{
  "model": "masked image model",
  "train_examples": 72500,
  "horizontal_flip": true,
  "hidden_act": "relu",
  "depths": [3, 6, 6],
  "stem": "single",
  "avg_pool_shortcut": false,
  "widths": [64, 128, 256],
  "residual_init": "zero_last",
  "learning_rate": 0.0046,
  "beta1": 0.9,
  "max_precond_dim": 1024,
  "max_steps": 14600,
  "final_lr_fraction": 0.01
}
Rows from block 6 of a small masked image model, named by matrix and row number. Rows with one number belong to one channel. Each number is 128 + 24 x the weight over its row's rms, rounded and kept within 0 to 255. All counts start at 0.
After each channel's rows are labels from the 100 images, of 14976, where the channel reaches its highest value: "top examples" is what is common among them. Only what is clearly more common there than usual is listed. The data: Sentinel-2 satellite tiles (TerraMesh). In brackets: how many of the 100.
# convs0: first 3x3 conv (model.blocks.6.convs.0.weight, 128x128x3x3, each kernel summed), inputs 64-127
# convs1: second 3x3 conv (model.blocks.6.convs.1.weight, 128x128x3x3, transposed, each kernel summed), outputs 64-127

convs0.110 [120 119 129 102 101 103 156 167 112 121 158 105 106 120 101 133 141 133 120  98 119 115 110 123 129  77 134 172  78 107 142 111 128  65 127 163 119  92 126 153 103 129 137  74 120 151  93 129 133 132  81 122  62 116 135 158 126 111 123 133 134 115 164 163]
convs1.110 [138 152 147 116 128 157  90 121  94 128 121 120 141 112 105 109 122 123 123  72 161 122 143 112 137 122 125 131  83 106 192 129 109 116 148  92 110 110 120 160 181 154 136 135 106 109 147 149 128 132  94 112 136 157 144 101 128 148 130 146 104 113 119 116]
top examples: water (66)

convs0.17 [139  91 115 113 125 152 143 176 161 122 112  99  87 129 105 133 146  98 142  93 117 123 117  65 132 163 124 123 115  85 106 130 141 151 114  86 161 105 133  67 123 156 104 130 162  76 154 126 133 158 161 104 126 147 110 110 145 109 126 137 167  96 175 123]
convs1.17 [124  97 132 145 106  88  98 185 121 139 128  90 126 132 119 125 143 121 131 110 157 130 123 126 180 138 136 183 161 130 152 142 115 116 175 130 158 100  86 111 113 119 155 146  82  90 107 142 122 158 140 145 100 148 161 173  82 120 116 125 119 122  91 129]
top examples: snow or ice (73); main land cover: snow or ice (39)

convs0.101 [ 96 128 122 117 103 125 126 176 174 144 145 132  97 117 144 118 151 131 130  95 117 124 127  88 141 128 162 121 104 100 122 142 132 130 127 115 158 104 136 118 122 131 100 139 145 153 117 154 146 155  92 137 104 112  79 104 159 149 166 130 124 123 167  90]
convs1.101 [152 113 113 167 115 169 148  67  85 160 178 159 153 152 166 112 135 113 144 114 153 121 109 130 123 139 125  99 128 184 136 111 179 127 143 116 152 135  90 136  78 135  98 145 108  81 134  95 108 132 127 132 143 109 185 149 105 115 118 133 112 139 135 126]
top examples: snow or ice (75); main land cover: snow or ice (58)

convs0.122 [148 135 107 142 122  89 109 109 120 135 150  85  88 136 145 118 101 121 104  96  93 147 118 103 132 159 120 134  63 155 115 163 120 170 133 135  94 140 134 113 134 100 142 120  98 115 134 117 114 164 144 161 136 162 127 126 139 135 165 139 116 114 118  98]
convs1.122 [132 128 133 165 121 110  88 132 169 165 134 112  64 120 166 124  98 118 170 113 127  89 114 147 143 141 145 162 130 133 160 119 106 101 138 131  95  75 113 115 144 128 123  94 110 182 147  67 133 115 141 147 135 122  84 157 136 133 105 155  99 140 137 140]
top examples: water (66); snow or ice (64); main land cover: snow or ice (34)

convs0.6 [111 149 105 138 119  92 114 123  78 112 127  98  94 122  95 112  79 105 125 136 108 160 142  87 141 136  85 116 114 123 104 103 113 120 105 139 150 124 104 130 138 105 140 103 137 159 131 142 139 130 156 163 110 109 130 123 139 126  91 118 146 100 211  71]
convs1.6 [135 147 124  89 136  95 109  92 179 117  95 150 134 144 171 136 149 157 122  93 143 138 110 159 123 143 101 108 121  66 144 146 122 151 130 119 126 145  97 110 150 134 155 135 125 179 161  89 139 120 129 114 116 139 125 148 124 156 139 139 103 138  96 192]
top examples: snow or ice (61)

convs0.43 [100  80 113 122 110  73 121 105 110  88 125 128 132 115  92 110 131 123  73 165 139 133 164 142 145  67 108 181 153 104 123 147 141 134 145 112 133 107 113 140 125 142 127 104 146 128  80 139  93 100 126 123 156 116  94 177 122 116 113 165 136 154 151 105]
convs1.43 [173 162 133 164 173 160 113 144 169 128 124 180 157 139 116 132  80 133 145 128 141 129  87 120 117  86 141  95 120 144  98 130 123 129 143 140 131 151  94 123 126 202 153 142 141 115 145 107 122  94 123 133 155 105 125  92 133 105 200  84 110 104 126 109]
top examples: snow or ice (83); main land cover: snow or ice (76)

convs0.77 [103 100 120 138 118 145 151 146 106 146 160  91 104  97 132 117 127 139 125  97 111 135  98 131 141 161 140 141 109 105 151 106 104 123  97 158 116 125 154  82  99 156  98 177 120  91 136 139 168 151 108 116 112  68 143 101 109 161 146 145 128 132 117  88]
convs1.77 [155 121 140  87 142 173 123 123 126 107 146 168 111 108 174 112 127 102 152 138 136 144 126 117 116 155 145 176 119 131 125 107 138  99 118 111 124  89 137 140  74 113 151 144 149  97 102 150 129 143 111 124  87 154 197 141  99 127 123 114 142 116 102 100]
top examples: clouds (63)

convs0.67 [182 124 119 121 110  91 109 144 153 142 116  72 108 129 111 153  99 104 120 102 161 104 141 122 102 140 128 153 100  92 118 106 128 173 146  92 161  98 128 129 101 116 143 117 161 128 119 136 112 126 150 111 117 134 124 157 138 124 115 123 101 123 140 126]
convs1.67 [117 160 152 144 142 104 136 183 126 116 121 141  91 119 138 151 134 145 116 134 189 133 107 118 133 175 127  70 161 154 150 160 106 151  93 127 116 100 122 190 119  83 115 123 165  97 143 118  77 155 169 169 104 121 158 114  98 124 112 121 112 139 102 113]
top examples: snow or ice (81); main land cover: snow or ice (52)

convs0.103 [107 140 124 178 141 113  94 133  88  74  96  73  93 139 142 125 110 139 152  94 123 118 122 169 117 132 109 131 135  80 110  84 138 136 111  95 160 184 134 100 107 157 109  96 116 118 149 130 122 136 113 145 102 136 115  99 156 113 126 105 127 127 112 150]
convs1.103 [136 106 152 147 124 145  87 117 138 129 124  93  89 132 123 136 105 129 134 135 101 120 135 129 151 133  90 110 144 129 108 173 106 131 142 139 162  85  83  87 130 115 127 114 138  95 122 126 129 101 119 154 157 158 122 132 132 103 131 126 123 122 104 117]
top examples: trees (90); main land cover: trees (67)

convs0.27 [110 116 130 126 106 112 154 189 102 154 117  97  91 103  97 168 153 102 177 140 113 127 115  78 160 149 108 108 129 113 151 100 123 109 156 122 117 129 145 145 127 110 131 116 138 155 178 135 151 184 112 108  96 135 139  80 159 150 146 117  91  89 134 114]
convs1.27 [144  99 154 105 112 142 132 159 141 124 109 102 113 139 105 117 146 102 124 115 135 109 126 107 139 210 127 132 108 122 155 101 116 172 125 103 152 160  80 123 151 148 104 101 153 120 131 120 106 192 108 124 153 127 112 155  85  92 101 157 109 134 133 139]
top examples: water (67); snow or ice (63); main land cover: snow or ice (33)

convs0.80 [124 150 120 136 102 129 134 148 161 176 102 131 167 177 106 132 110 128  88  92 123 119 125 123  96 144 120 141  97 161 120  38 118 119 119 149 114 120 112 160 160 119 128 130 130 119 177 140 136 123  72 131  84 113 123 136 146 101  99 135 146 183 135 159]
convs1.80 [107 141 148 117 143 106 102 143 122  72 147  77 116 139 159 132 158  95 130 138 131 132 164 116 165 107 157  99 160 151 136 194 128 120 130 130 116 175 131 136 167 147  77 137 165 102 131  85 121 154 137 153 151 138 123 123 104 151 125 108 141 129 117 132]
top examples: snow or ice (84); main land cover: snow or ice (63)