Weights of a small masked image model: widths [64, 128, 256], trained on Sentinel-2 satellite tiles (TerraMesh).
Rows from block 11 of a small masked image model, named by matrix and row number. Rows with one number belong to one channel. Each number is 500 + 40 x the weight over its row's rms, rounded and kept within 0 to 999. All counts start at 0. Numbers have three digits each.
Before each channel's rows are labels from the 100 images, of 14976, where the channel reaches its highest value: "peak on" is the class under the peak. Only what is clearly more common there than usual is listed. The data: Sentinel-2 satellite tiles (TerraMesh). In brackets: how many of the 100.
# convs0: first 3x3 conv (model.blocks.11.convs.0.weight, 256x256x3x3, each kernel summed), inputs 172-255
# convs1: second 3x3 conv (model.blocks.11.convs.1.weight, 256x256x3x3, transposed, each kernel summed), outputs 172-255

peak on: trees (56)
convs0.243:525458461480523484494517520410447470542503496439471497547493472481479547484492489484551554491482524485464524476481490421454500569574515567494538487555451509539437588526503577470463470540598503436477521461506455456544501492595485519447478520448534540500
convs1.243:491535496518519502449476501583508453498525521548437596463504491514469420475488467510433538465513522523585448528455444463441480503477541489543485483552379512532517494579448478470484471504484452484468492486502566549521562531443569491467571512519428510531

peak on: clouds (35)
convs0.240:522515499532490575488510502530462409545462513474467532517421514491511432494483508469569475486464507518526493514527505452508489536502507476499553474604499428484558451505430460482509502491506522528416504456532546561458443460468464490480473405471625502519
convs1.240:522540454522446496528505460414505479538540553509429573454544512483480474420486506527455487475609504517526483522558516485510491454448515507479540478500469501494528529513489481463524395467491510501404493544501496467524515532446571487507507517493455502475

peak on: water (41); trees (41)
convs0.199:517505496500481548597539461395465472508457542509523558465538504454477579490497458555501544488477614421465508519563502545554539402574513533447465523538474534546557458489452528458539490540454499530557511497493418499487510460478606509532538546552594509498
convs1.199:533463420503490477377483498565498463503438470494482463532552479468523514520447511484527491496504463459484513470479493469509542473513486452478478508536558485482440471537528459522529466439476457516445490441538498510462507502528435489460482526476501488471

peak on: snow or ice (95)
convs0.33:499469586465492467513535521420508443580605511454442539477544557453467543498514564588509453544487488455506449506566594525441513460459524597507519451572460489470532518555516504487477554479557490485537572484517509468466539513505481479475495431569525445548
convs1.33:508463407586575496477511530445575400453505483557489477507458411549463428445551447482554471455517473524484468517501502529498581532501555525460495517461458525514473511505455517466573507468443499518457528497492558500513454465550392535540411470540470529499

peak on: water (44)
convs0.201:528447499531508557469432467480486474503480551487542467502448549533517506533509475472534582499473551461560504462373499475555486474512466582446528482552559523533566495516495469542462524511547523528514511463496511510504538475429496475508464540492440499508
convs1.201:503497568457475545522444470458466487485552475470440417507511442490506542514476505529411407512526462502487430479458493492544496562444494553486475470462486486489550532513477476490463463515421458507575461526462489519484481522496571572461484531427436534515

peak on: water (54)
convs0.150:494537553477479500468469445478481553483524519488461539472515511489497495510490520499503511507511523535498504524522496551512494450466550487557479504554499563518583495478523522508321430469483481561428534543498499530471498488576435539455499532532538555442
convs1.150:501503505452507509521523506504522535474541498478482455485477510509502521536512450501437529470447484558500538553472491544505502471525534574491478540498451267515538519492582520512489468523477544495446522577480495494497494533464491506491457518480481463482

peak on: water (48)
convs0.11:501442498466486543518512507480498487483435508494456501502511487447559488460516422525466489494486532488550499473490447473566469438572466485456568532516512560492612524431524475490459467470495479449492509543486521500546576460459530503495459547490521548413
convs1.11:563610514497514487501436501520459473450411532517499518476537495519402517573552503464458507503544484470448530454564503554483540521343481499548460535445489414564475447493509481593460520488482564444556472583585493486483464505508483520517499467518534483468

peak on: water (47)
convs0.197:505467518431570471459512469510439453472555496492533475537523522472516471477435442437491520474498618514486507498484544597511546539420464526501426501524459516474491480498537458475568524566509449499514477613512492493513498523487576477447503530539455500583
convs1.197:484451466490498528463502443452498450491499547481466491506413515493488507488504517482478441516473490475526570536504497532483494522548489497499525494514502422544477550499516535548449479505514507480537518466545552433599520482478447469546453536486519595522

peak on: trees (74)
convs0.212:540513434487474430513522401509487534466510531479454628534453497487530639527524503533452458457490476527499452494512535516490495480483464489574443534504496491461522518466481504518517469458566520491472551480526492469519454474531511525591546490550614519479
convs1.212:488491435525484542602448517501517484542492512441522352557354520498543442508496474601460447514500433512478460470500507501497544474528464496510486496524561483491501464536524530470476570463576538508470502485479453504457534489493535509446560509487522434482

peak on: snow or ice (82)
convs0.76:481594465500485515519478493573497441436486544506484421594407515510483444540541479549369512535466545503503416515522641469470510487495563468503471470449477508534461469476503530477459400549463479506522491551448453526542594513415469514505512528482498521416
convs1.76:497493489520515542488502454490514525518487510549488480474571467509515538495470485456458541562513488464552521507548467491445520444496535503478497485438437484472475472481507455550450464444503621519480438489551442541570411521524546480523464545408537524523

peak on: snow or ice (95)
convs0.177:546513452582462483540456451515476524536472495497484559452532496587435510475632527549508517482488501506503454472505542514515482461505477513490467517462440476454534507443500491464515509474467491527487495493517465460492548413455514508500508482495514411510
convs1.177:469452583502528475455500553444513501496502494490511498561448536521520545555469516472508441532497522480514491449566491501479560499479524535495392425488475477459491481468500499486522530560511510457490491426483450505484546461537507463524520539502495559526

peak on: water (43)
convs0.198:505484526479463533488451449465429464541503502482493483520524476464535428597465421488518564446459570498510564415497551496469569466517503494470491452507522536497539511514408499455579522529495518463528472536615470476560526443529556470483588554457510589448
convs1.198:467473558468483450490498505546515428519539477450479439470477537564419545490450546472400429497467526497505486493525475431450536446493533488518451489515503466535426498477538504544480522511535525502439466437488496503495499492566386514488490461492516536474

peak on: water (44)
convs0.96:543450483534493483519486516490511511559498532456450509480522491457472546510479490503491509478473513486424447515542556442469476526579514480581517469516485533499506475549504478551532552567425521534480512499481503539496463437411483549479449501519561520491
convs1.96:464527460538485509436508463527472500455497436449495510506497460528519488497541413453458535620495508496433475555451474570552505430519511465415480508525527492485465512513501540461453465437476502535514468463481515460481534539518576487426525481476499488491

peak on: snow or ice (72)
convs0.143:539413607440574525539553499471426510486485518581534484495507516472557485516496535491445449484490472552527442524440516395584478526508450475396577495562513495492510508495459542536465535534521459575519532479522502459494485546463491456489518562488464479470
convs1.143:531506497507421486462527460496488495469554539442538558475578516504538516526422561493466550534417503484448486439452537543485511511517483495534500481505458518482451472480517539507495490530547566500454496495449474531548471466464547488522471480509462482495

peak on: trees (58); clouds (26)
convs0.42:456474442572432516521440500504487499446461570461505564541429518501526561457461398473470627509531497522597459472494498568467594462484481476488514476450490520522495505452579583501508493552425454525507507500440482468519492477506526537467497498572536568523
convs1.42:521500435521548423465512492531536470492480557467503540504517526527517527506522548494450537518486517526478538484490578502477572418511511533538521506517429530443525461492494535462517474460511508508470534579531464554526378591528599498503528476523510496513

peak on: water (42)
convs0.238:489497529520462483456483519529474579475528466529565519470580499462548494497487495482481539507381440506551480526568444461509515424515505490451461498441447510502535521454537496524442518587464482464477491495509541503535462452497593479506505497469445457545
convs1.238:446475518482514499432488513551505509487472447572477530535507510504550499564430539483519418469517537451449470557504437446523462475453494493529489558510481418500500519490551524549509475526477499526506469462502473521548642498488470443502493515521536527506

peak on: snow or ice (42)
convs0.155:555502501497479503555607460471459523492532508506467579514475516436553578471508545557472506519519451447593425487447508574462556514529474481524524472470534504469518507491578497498477464518504425467551480459510476428442540500453492510501504504547506501430
convs1.155:571477437606434491505496484473518495453490582533428455514491555528536520526467513504536557507371497506488519520514529574592533473476543506537463490476497635491494477505509540504375485485490517491554476512451492561532498457516527532497500519460477468487

peak on: snow or ice (97)
convs0.213:499461561536555444508549486551478507562551537514430471506512561511427499482585482418519535530491517424526519525517509504571402509478509487417498475516475501505528540533497425522541553507475447466536503545513439495524524502515506632453498489503485474495
convs1.213:487508444470494517564527454462474428483519448480498466547493481568515429469427432423499485477451471566490471499473521512538550497504524487549530541554416576455467489490502505612511471507458491502436553430491496482563419484544519468554488492451558463529

peak on: trees (60)
convs0.115:474475461455489505560457447433487529527523507484518533481473549496438546506492514456522461513555520459462506573346467433518439585440492545526491495419494468425498535502537511481607421453571495443513494427526512544505498484492547515550497444480518565479
convs1.115:429530442502493463495481454475473425465514614473463509503508482567524503493456450474546475504467472472467495485519518510511527533493491478486537473475487521479506520448497485548465479518535461501541555597418489440427493544501490455526493508427477435496

peak on: trees (53)
convs0.188:477476520526455524507508472467501499580484456474471541559476515508466529475431499416517459444461524510541467453438436470537515465587501539490509541525541475491507475602525516468463500500490514481511408408452468527390505455472504505524518511509527456498
convs1.188:545483477479516485514453494455509481531456508511473545507453443488460573562509504556534589516571554461419506516505498512483500554497496544492568559494507623494512553518500490527475487418548513492390572548511506410511498507549542491467516528543513454446

peak on: snow or ice (98)
convs0.16:486453534590492454508523478572483467467560464484525480532513498521526525474471536500505530511491461537560518549440523488497456510458506533531494521497478417517499486494551506476539397445498472487517552502488478549490543532504512430491445474552557518456
convs1.16:454443499486517520515473526551436527410478470427494512416465508547495476493576535495521467489439433463502514468432484424520535478497524523473511491416505494430550493429469437521522464423483464459493462485435515527516526453535514590446464472473473473478

peak on: trees (74)
convs0.30:483492538492510558490530512527479482473434491477444473451518545446526629406544474490454626417520486459452535477509551602504513436541524534482386469448503504490472491495531494485518475533511530521484512432466447465503508458443540534452496511541565567457
convs1.30:470494390530506437460455586519498463495486546490530508506457477521543546459501572496475482526457455449470585465531527516489526409497539484520452451480540517530514510432471459508481495416424547520524463493502494504477373483504469555552499496463483516586

peak on: snow or ice (96)
convs0.43:523502645467493479526427448516493583527502482501474544457528518473556507462539554506469501520434518576555508477534464503558491522446547502499421480485480500524474544574545490477459463500519519476485473514474399517490447511453514530493457527476555489563
convs1.43:556463325491544588466544480453544487534472553514533482524489412565457522538526564504475498504496458505509491514534577511491442462476518509487485502440412456482509517491439491487469522441496524515462470556523549522469514540509551497509434515454505533444

peak on: trees (54)
convs0.230:529468443544517520628530555510422494434508510489427559491470509505520506504499453497424466479485542493491510500509549512523507368538472491476486510512489472548490535434483495516482524465434467515488550502517461445495359477555489507481449469517533516450
convs1.230:570505492524395533537536487504514532559494540504469421514513507416514432502509382563479409514496514537500469512489508502474410499478497508541521501472516470513477398477431480515522478469536532518438505570524500488500502443471505564433527528488509508492

peak on: trees (42)
convs0.149:514441487505519489500550487563515422526416588459449460533497550555505492481528501474541529499439487448464502450472486448500548526500545536562518494611476534481474491490476476507593491491470450528561424508526492495501589374517559504462534475509454451569
convs1.149:459453483456578560523495484534549471448465474515376494468517475536527520448482462442459531531470554537485480493535516454507500527495499481473548452507450487485486531478438516468483538454483478471422594410459497528601461543436500507598605538485534481507

peak on: trees (53); water (38)
convs0.103:496472471468481470527454469512464452584441500510458525579463469481493466478474491481529436529500504517507433503477452521455527491549466547492527521545456607556551536476434453518563471484578550489553499563505505492488466462484547554590435513526465521456
convs1.103:496453472517545502502518513395479465544458488488499543437488505452477544477559447491442466480509576472488471501480439499495527537461486494509576509473425486480526507531556460433493464479487566527491511531573520508452562524453604488408502523521557307471

peak on: trees (41); clouds (39)
convs0.77:515503470474475504450541590424474560528516516517530547536510522453471507546528509488536533456480500561454559504473502507514540519548495548511489500484551474520509523587507513484451488436415508469493498436490553591462503473462496502515520499542520438463
convs1.77:506503495496510443470485507529455582525490471467511529480466482435568534470567501497514505585476530452478503466548480443504506518604503474488504517489516594443527458543518518468481522514543483500426507530511491497535425514593590504511509502513447450597

peak on: trees (56)
convs0.26:505523433502505460575494510499483471524493505480548428519521468480504439536484495522579543479546606561487545500474452513482490566531520488526546488443514542492497480463428439540465474517503522539479492565530443524531485485477578404552492509490555552531
convs1.26:486472490535497498443471546550425528498517469538502492444448533471513514537503519488545483455495443485477483507533534509436487483406525511482379494429536468546529477507495515476600471543515481415624500469463476511527519511516420509561483502422574501476

peak on: snow or ice (98)
convs0.123:458476481593455463526492463498480418477488496502480576534444469387494528573557418493468532499556466549538513561495527480496521538459546503489537475433480483525484476512500458432503518485434405416527506483510502552473554605493511550505524510504488494539
convs1.123:512475511494562536508560544498511381464511546440512490480467507587494477427500501483539488483481452463469535488498446501478523518481523471482533454506492471503481529454470462581552460580548582520520476492501519477492465484574532503485446443498446489487

peak on: snow or ice (95)
convs0.174:529543483534470448536471525440525422512588468510453614534521513499504531516454557537529527473547512467523577516442492471542475518530528438464513464497537502498500495554539544518477571470498437527500583532430481486427526495490429464484479483442493499454
convs1.174:463552481485491491489502549468560421429460530469490481470524491492537419462532526538605522515514487488500456506487506513551523526512569480486528509488527544480440510552484596420439469573493465495519497481543441490486497456509456560534486483504418457506

peak on: snow or ice (95)
convs0.232:503423500560520524526523550505528477495484527535510577437540504584527497514567460484508521515554470434483502492554526482529500497498447499497504476502506525445482487506473554502528512512454399467546518470544473566463516567469514557399512526517532534488
convs1.232:515415484454461482401506514565528470509555390491446452570484489543504517378443445460504547457449427536529500453491490473518564422513502500477517569484460482506491449500486541584467483446541554470502465513440521460495438491520506473486489522505497474469

peak on: trees (47)
convs0.28:525503446524450543460511459455492489507527479458477504501517488580456472465497494514535475515580507510491486431540487534452525631524468543444392516482528582535476520533513490492474483522484411417507477463459458501431482470537536477559467516526463539506
convs1.28:517488559510486402527459582520494442503511551488554544497494510510525501443450466488457553497434480544542458490502491431507452592472468496482510534565536588436536499491558492477521553553521503465472500510484469488502486510460559519555532520506458438444

peak on: snow or ice (97)
convs0.130:481504547543539470481477564478450547530546535511518422518495570493559470519509450501463524520458484500502524474516490476421519608537482470498476496500536481477462418477504473513476431472536550515477529547446572465516494534475512533572498519456507549562
convs1.130:447494419487505449437514533507420506500471458484431506490508501481482529449552498498471480485457458461408483422483485495487511525441444520537531452455572444431479509481458480485475496494497439542489479464571477528418456568548470565474491536444573512462

peak on: water (47)
convs0.154:525459453492520384465450476516440519582470498501475480508549505522438483554534465574505515495440609526465471463536480523540504413497508557414482463460518499435486627443451497536479470528469465430533484525461468523552533417476524509499534488552566513579
convs1.154:480480493543521529549490630440482459421518546477456597452470517520528484547564524515470528504431469517488508434491512531501484546419508535529570514524493527522479400531536494485452583504453528551407473516532562515452505530501564491455471508532446478472

peak on: trees (43); water (34)
convs0.91:493437490472513550507483523511435497498437470521455529525542508407515470525454447537500505493514470444468503419445506580553536487445484536506507510507537525473514588468521479498594518536510488507467457529516485451517493503531478494493505500574437546431
convs1.91:489481506422465543513496441512561464476491488483513451528495521576488534530440540505444593473505581498473552525470536515436465516512506473463479501419529502462491438480498514488457569544475570514517517480475519474516451491479485438470447432432554535526

peak on: water (43); trees (43)
convs0.89:504541467480512481566526555418482499490546530465506570509539470484508535495577539530537493495433525454487529514414484481523585562541485539459471529466516543492476484483509539563513524516589498465441497487529565461506449536490431560460506513549474516474
convs1.89:461488454464496455430519489493514563558535468518532476487516487555515451485451451566510574485513509457559544543425485439449444420557494552487495470500444459489509511521524518483504509532529489465608489498479464470525394522424571499471556487507501557488

peak on: trees (41)
convs0.249:492440478517530543560506537480519504487587461531484567475491507482476422520454527470519486485530452551527459530590573450521491513528505451520568540433521536546543519483520476490487557451501456520467508449522554474445486450502395486520502468510449578493
convs1.249:487439580540553468575550427470486442405548496468457499549464542541531490554520479479539642522458598467492476426501490515526467488487478480484494496502469456485474445477504525503529556508534522443546523492489526502497539494536566504529529491497454417467

peak on: trees (60)
convs0.140:531547502500525560532490518478498499533511462585580484500479494507470502497547480513541532494560470540482492567473481516555518485524468523517503532522449542476549513516509438515566414518523451464545481428520454600545473491527583474537503544444562409474
convs1.140:515524509535464465488501483507465470551494516505476464482466512531557516459467538510447481434499546459482465529537490453509467487461522587468521505489493505465532539534494507527423430440524515492524484601515462470491589543511476496500527565489469493457

peak on: trees (43)
convs0.67:517482572489515484529447462422554473553498461460474551522452495468478497479532527491546545504505497491473469494496498450567475466481559518516472510481438498448537409513513614553497514493444549502552475456490543489490541510483495508511478475500492490502
convs1.67:503512459518449579487506496550523459546423494533493513502489500508532543583495568500565464550461476501494512493522517515546519450501519526486508531529475580535503529488492572426564499529436503534611504517513553492451368509477604522472429526607485537497

peak on: trees (54); water (34)
convs0.193:575529471471513500506529528477482511497452494476427523539511483479509470475487432480486489502497493442502524498530488477501530554528499516475454512487488504600527484499503562529517541511537481438501455593585540475514502493394631499535521440476463446491
convs1.193:478483521478612523512426460554389460552502467478543526440484535472441506539477476552574460578543535473521439455465459519529482476506490539469528520472499578555536444514535525490465473469544495536434505516422558507468521490510472491453489489586597445481

peak on: trees (44); water (38)
convs0.38:479504472509433519561514476520518517526460521492518486503541452536531564547499512452503574466522556478507515503538452396537470584518494517499472482453486467395524503471542508513539470449564429461575509485486479547522532476527489509434434465515457513510
convs1.38:513473460519480482500558492509510492421440530543446515538504521473470400354522520507571475521453518421451496461557457555488530454424517504529478502529496517529492479485448468570502511480475505468564513549522475525543465535510544492535577502479482482448

peak on: water (62)
convs0.24:498501465493446563554459501529520505515529563509495524517533534460502491514528373567554541461514537508534546435549504513496520623481491549500526503524518511529480482505477468491576481517455567437576498580481492530520545563476511470359494438497537519459
convs1.24:518522412423410548537513497483460522476494377531548497474543501459444455505531486503528468493478466513514511521503487496525466415511504543506474457540523446496526418486453512517477553424426491450515548463496524567514469481501401492542470484465523480511

peak on: trees (50)
convs0.52:463466408501535490507464422446476509492588520505539503563418469481481560500499452522483528514517520480498534539456494525465482522496498482500480505454509490533486524543524542550506546556462513432589472545539524553512459429554564506464490466504475501485
convs1.52:475545496511506445478506501581429457527491520515452541491511501535533464492508481473448533499467498478538482501517515548480444481610547502514442431546442566509426511494576434424395478527551512500428486534499512527463581519494494439482506487476490523492

peak on: snow or ice (95)
convs0.22:512441530586533499497500437553501503530478490464476511487484540451467501526597529437488453524474511482544515495468511427531512480508486533548543558450502476491457477514522448484509466488516406553532496463534405525502516482457499497523498529487532474532
convs1.22:488531527413451523496433548477535484420454444532508529501493520511477546529505519503493593432443458514567467510474562529462497397485427483576466470490427518459489500492528497559403548455493480484554452484450507425515498491498560485499493548503503504508

peak on: trees (61)
convs0.15:548445467505524523487513520495484467494555524528453489525520451456491489516512469516496551461540493483538524500479409432496497469496525506474465504507499491496513526530525540457393496472548450485437532510513474517645467457512522506551521582478485530429
convs1.15:464511415480463503496447500457524501531458503491537470459540515550504503474500453487504473531465522477536461495514558537452531509539537486452525493513544443456493470448560546547530487467534505536509457609492450468426510509525538496540485512505520487441

peak on: trees (64)
convs0.31:461465451534517463474510468482449491498470514464504445486463514537483451478483477508506519457567556503496475493355467482538511550490516511511479462501490518503440522502451529465466523504546456536509505484532491496517470450498540377479522608493465470506
convs1.31:541530499497473508494539451507533477500581538415462501515466480494509507466492427456480547462491506500478409492566553477488432488487465473469457482486501405525525522455500551497576467490504514484562499474452503432523503497582553544491506467554490579487

peak on: snow or ice (96)
convs0.171:459486462531484497455473580527496460530424400477482515484555496498557426477534544546482491533503470495519471534513492448523512501469517477460473534472547469540466498483505554457474577475523503495456551506484513486472553536512520487401485418423503432492
convs1.171:534501611519490507479499454513526522499527537570484478486481524501475557471469518507496565494462524503559543558500490451536501431469506453500442479499528560425472517458532504539474418419502494489581446543467511505466527483440500554457544568554479580535

peak on: snow or ice (95)
convs0.138:470563514541517533498467408528482519448538566514510619529430554426559554513523491485445463520500499504534534500492498572465478509480470492532424539453454471596514487512550490524528493547538473493495550486484470437508566437507474498527505480605541505543
convs1.138:491468469541533488611560468466481491554453418452556411482456500569479511455559449545527514483445470485435475427481511482523473510448514520578428425558573503385508451500507512502474519537566507455538447496488445536437433524495502581546477510503429504539

peak on: snow or ice (91)
convs0.253:476543434485510590544475493534479526487564517480413543505436525496492551472503539472429520479482513515461495482480603467528431466488484520532473477466451456468551513455464485466520515512440505515529440490398486534500472560402444482514561543546540476528
convs1.253:505507457498484488513499556497510545560450593437496468461512535448475598539541499558515496506541505502475494519478474498540528528459527476523518528474628505504509507494537476554528515563440463490607500458509403468498470435526473503502511465485481545498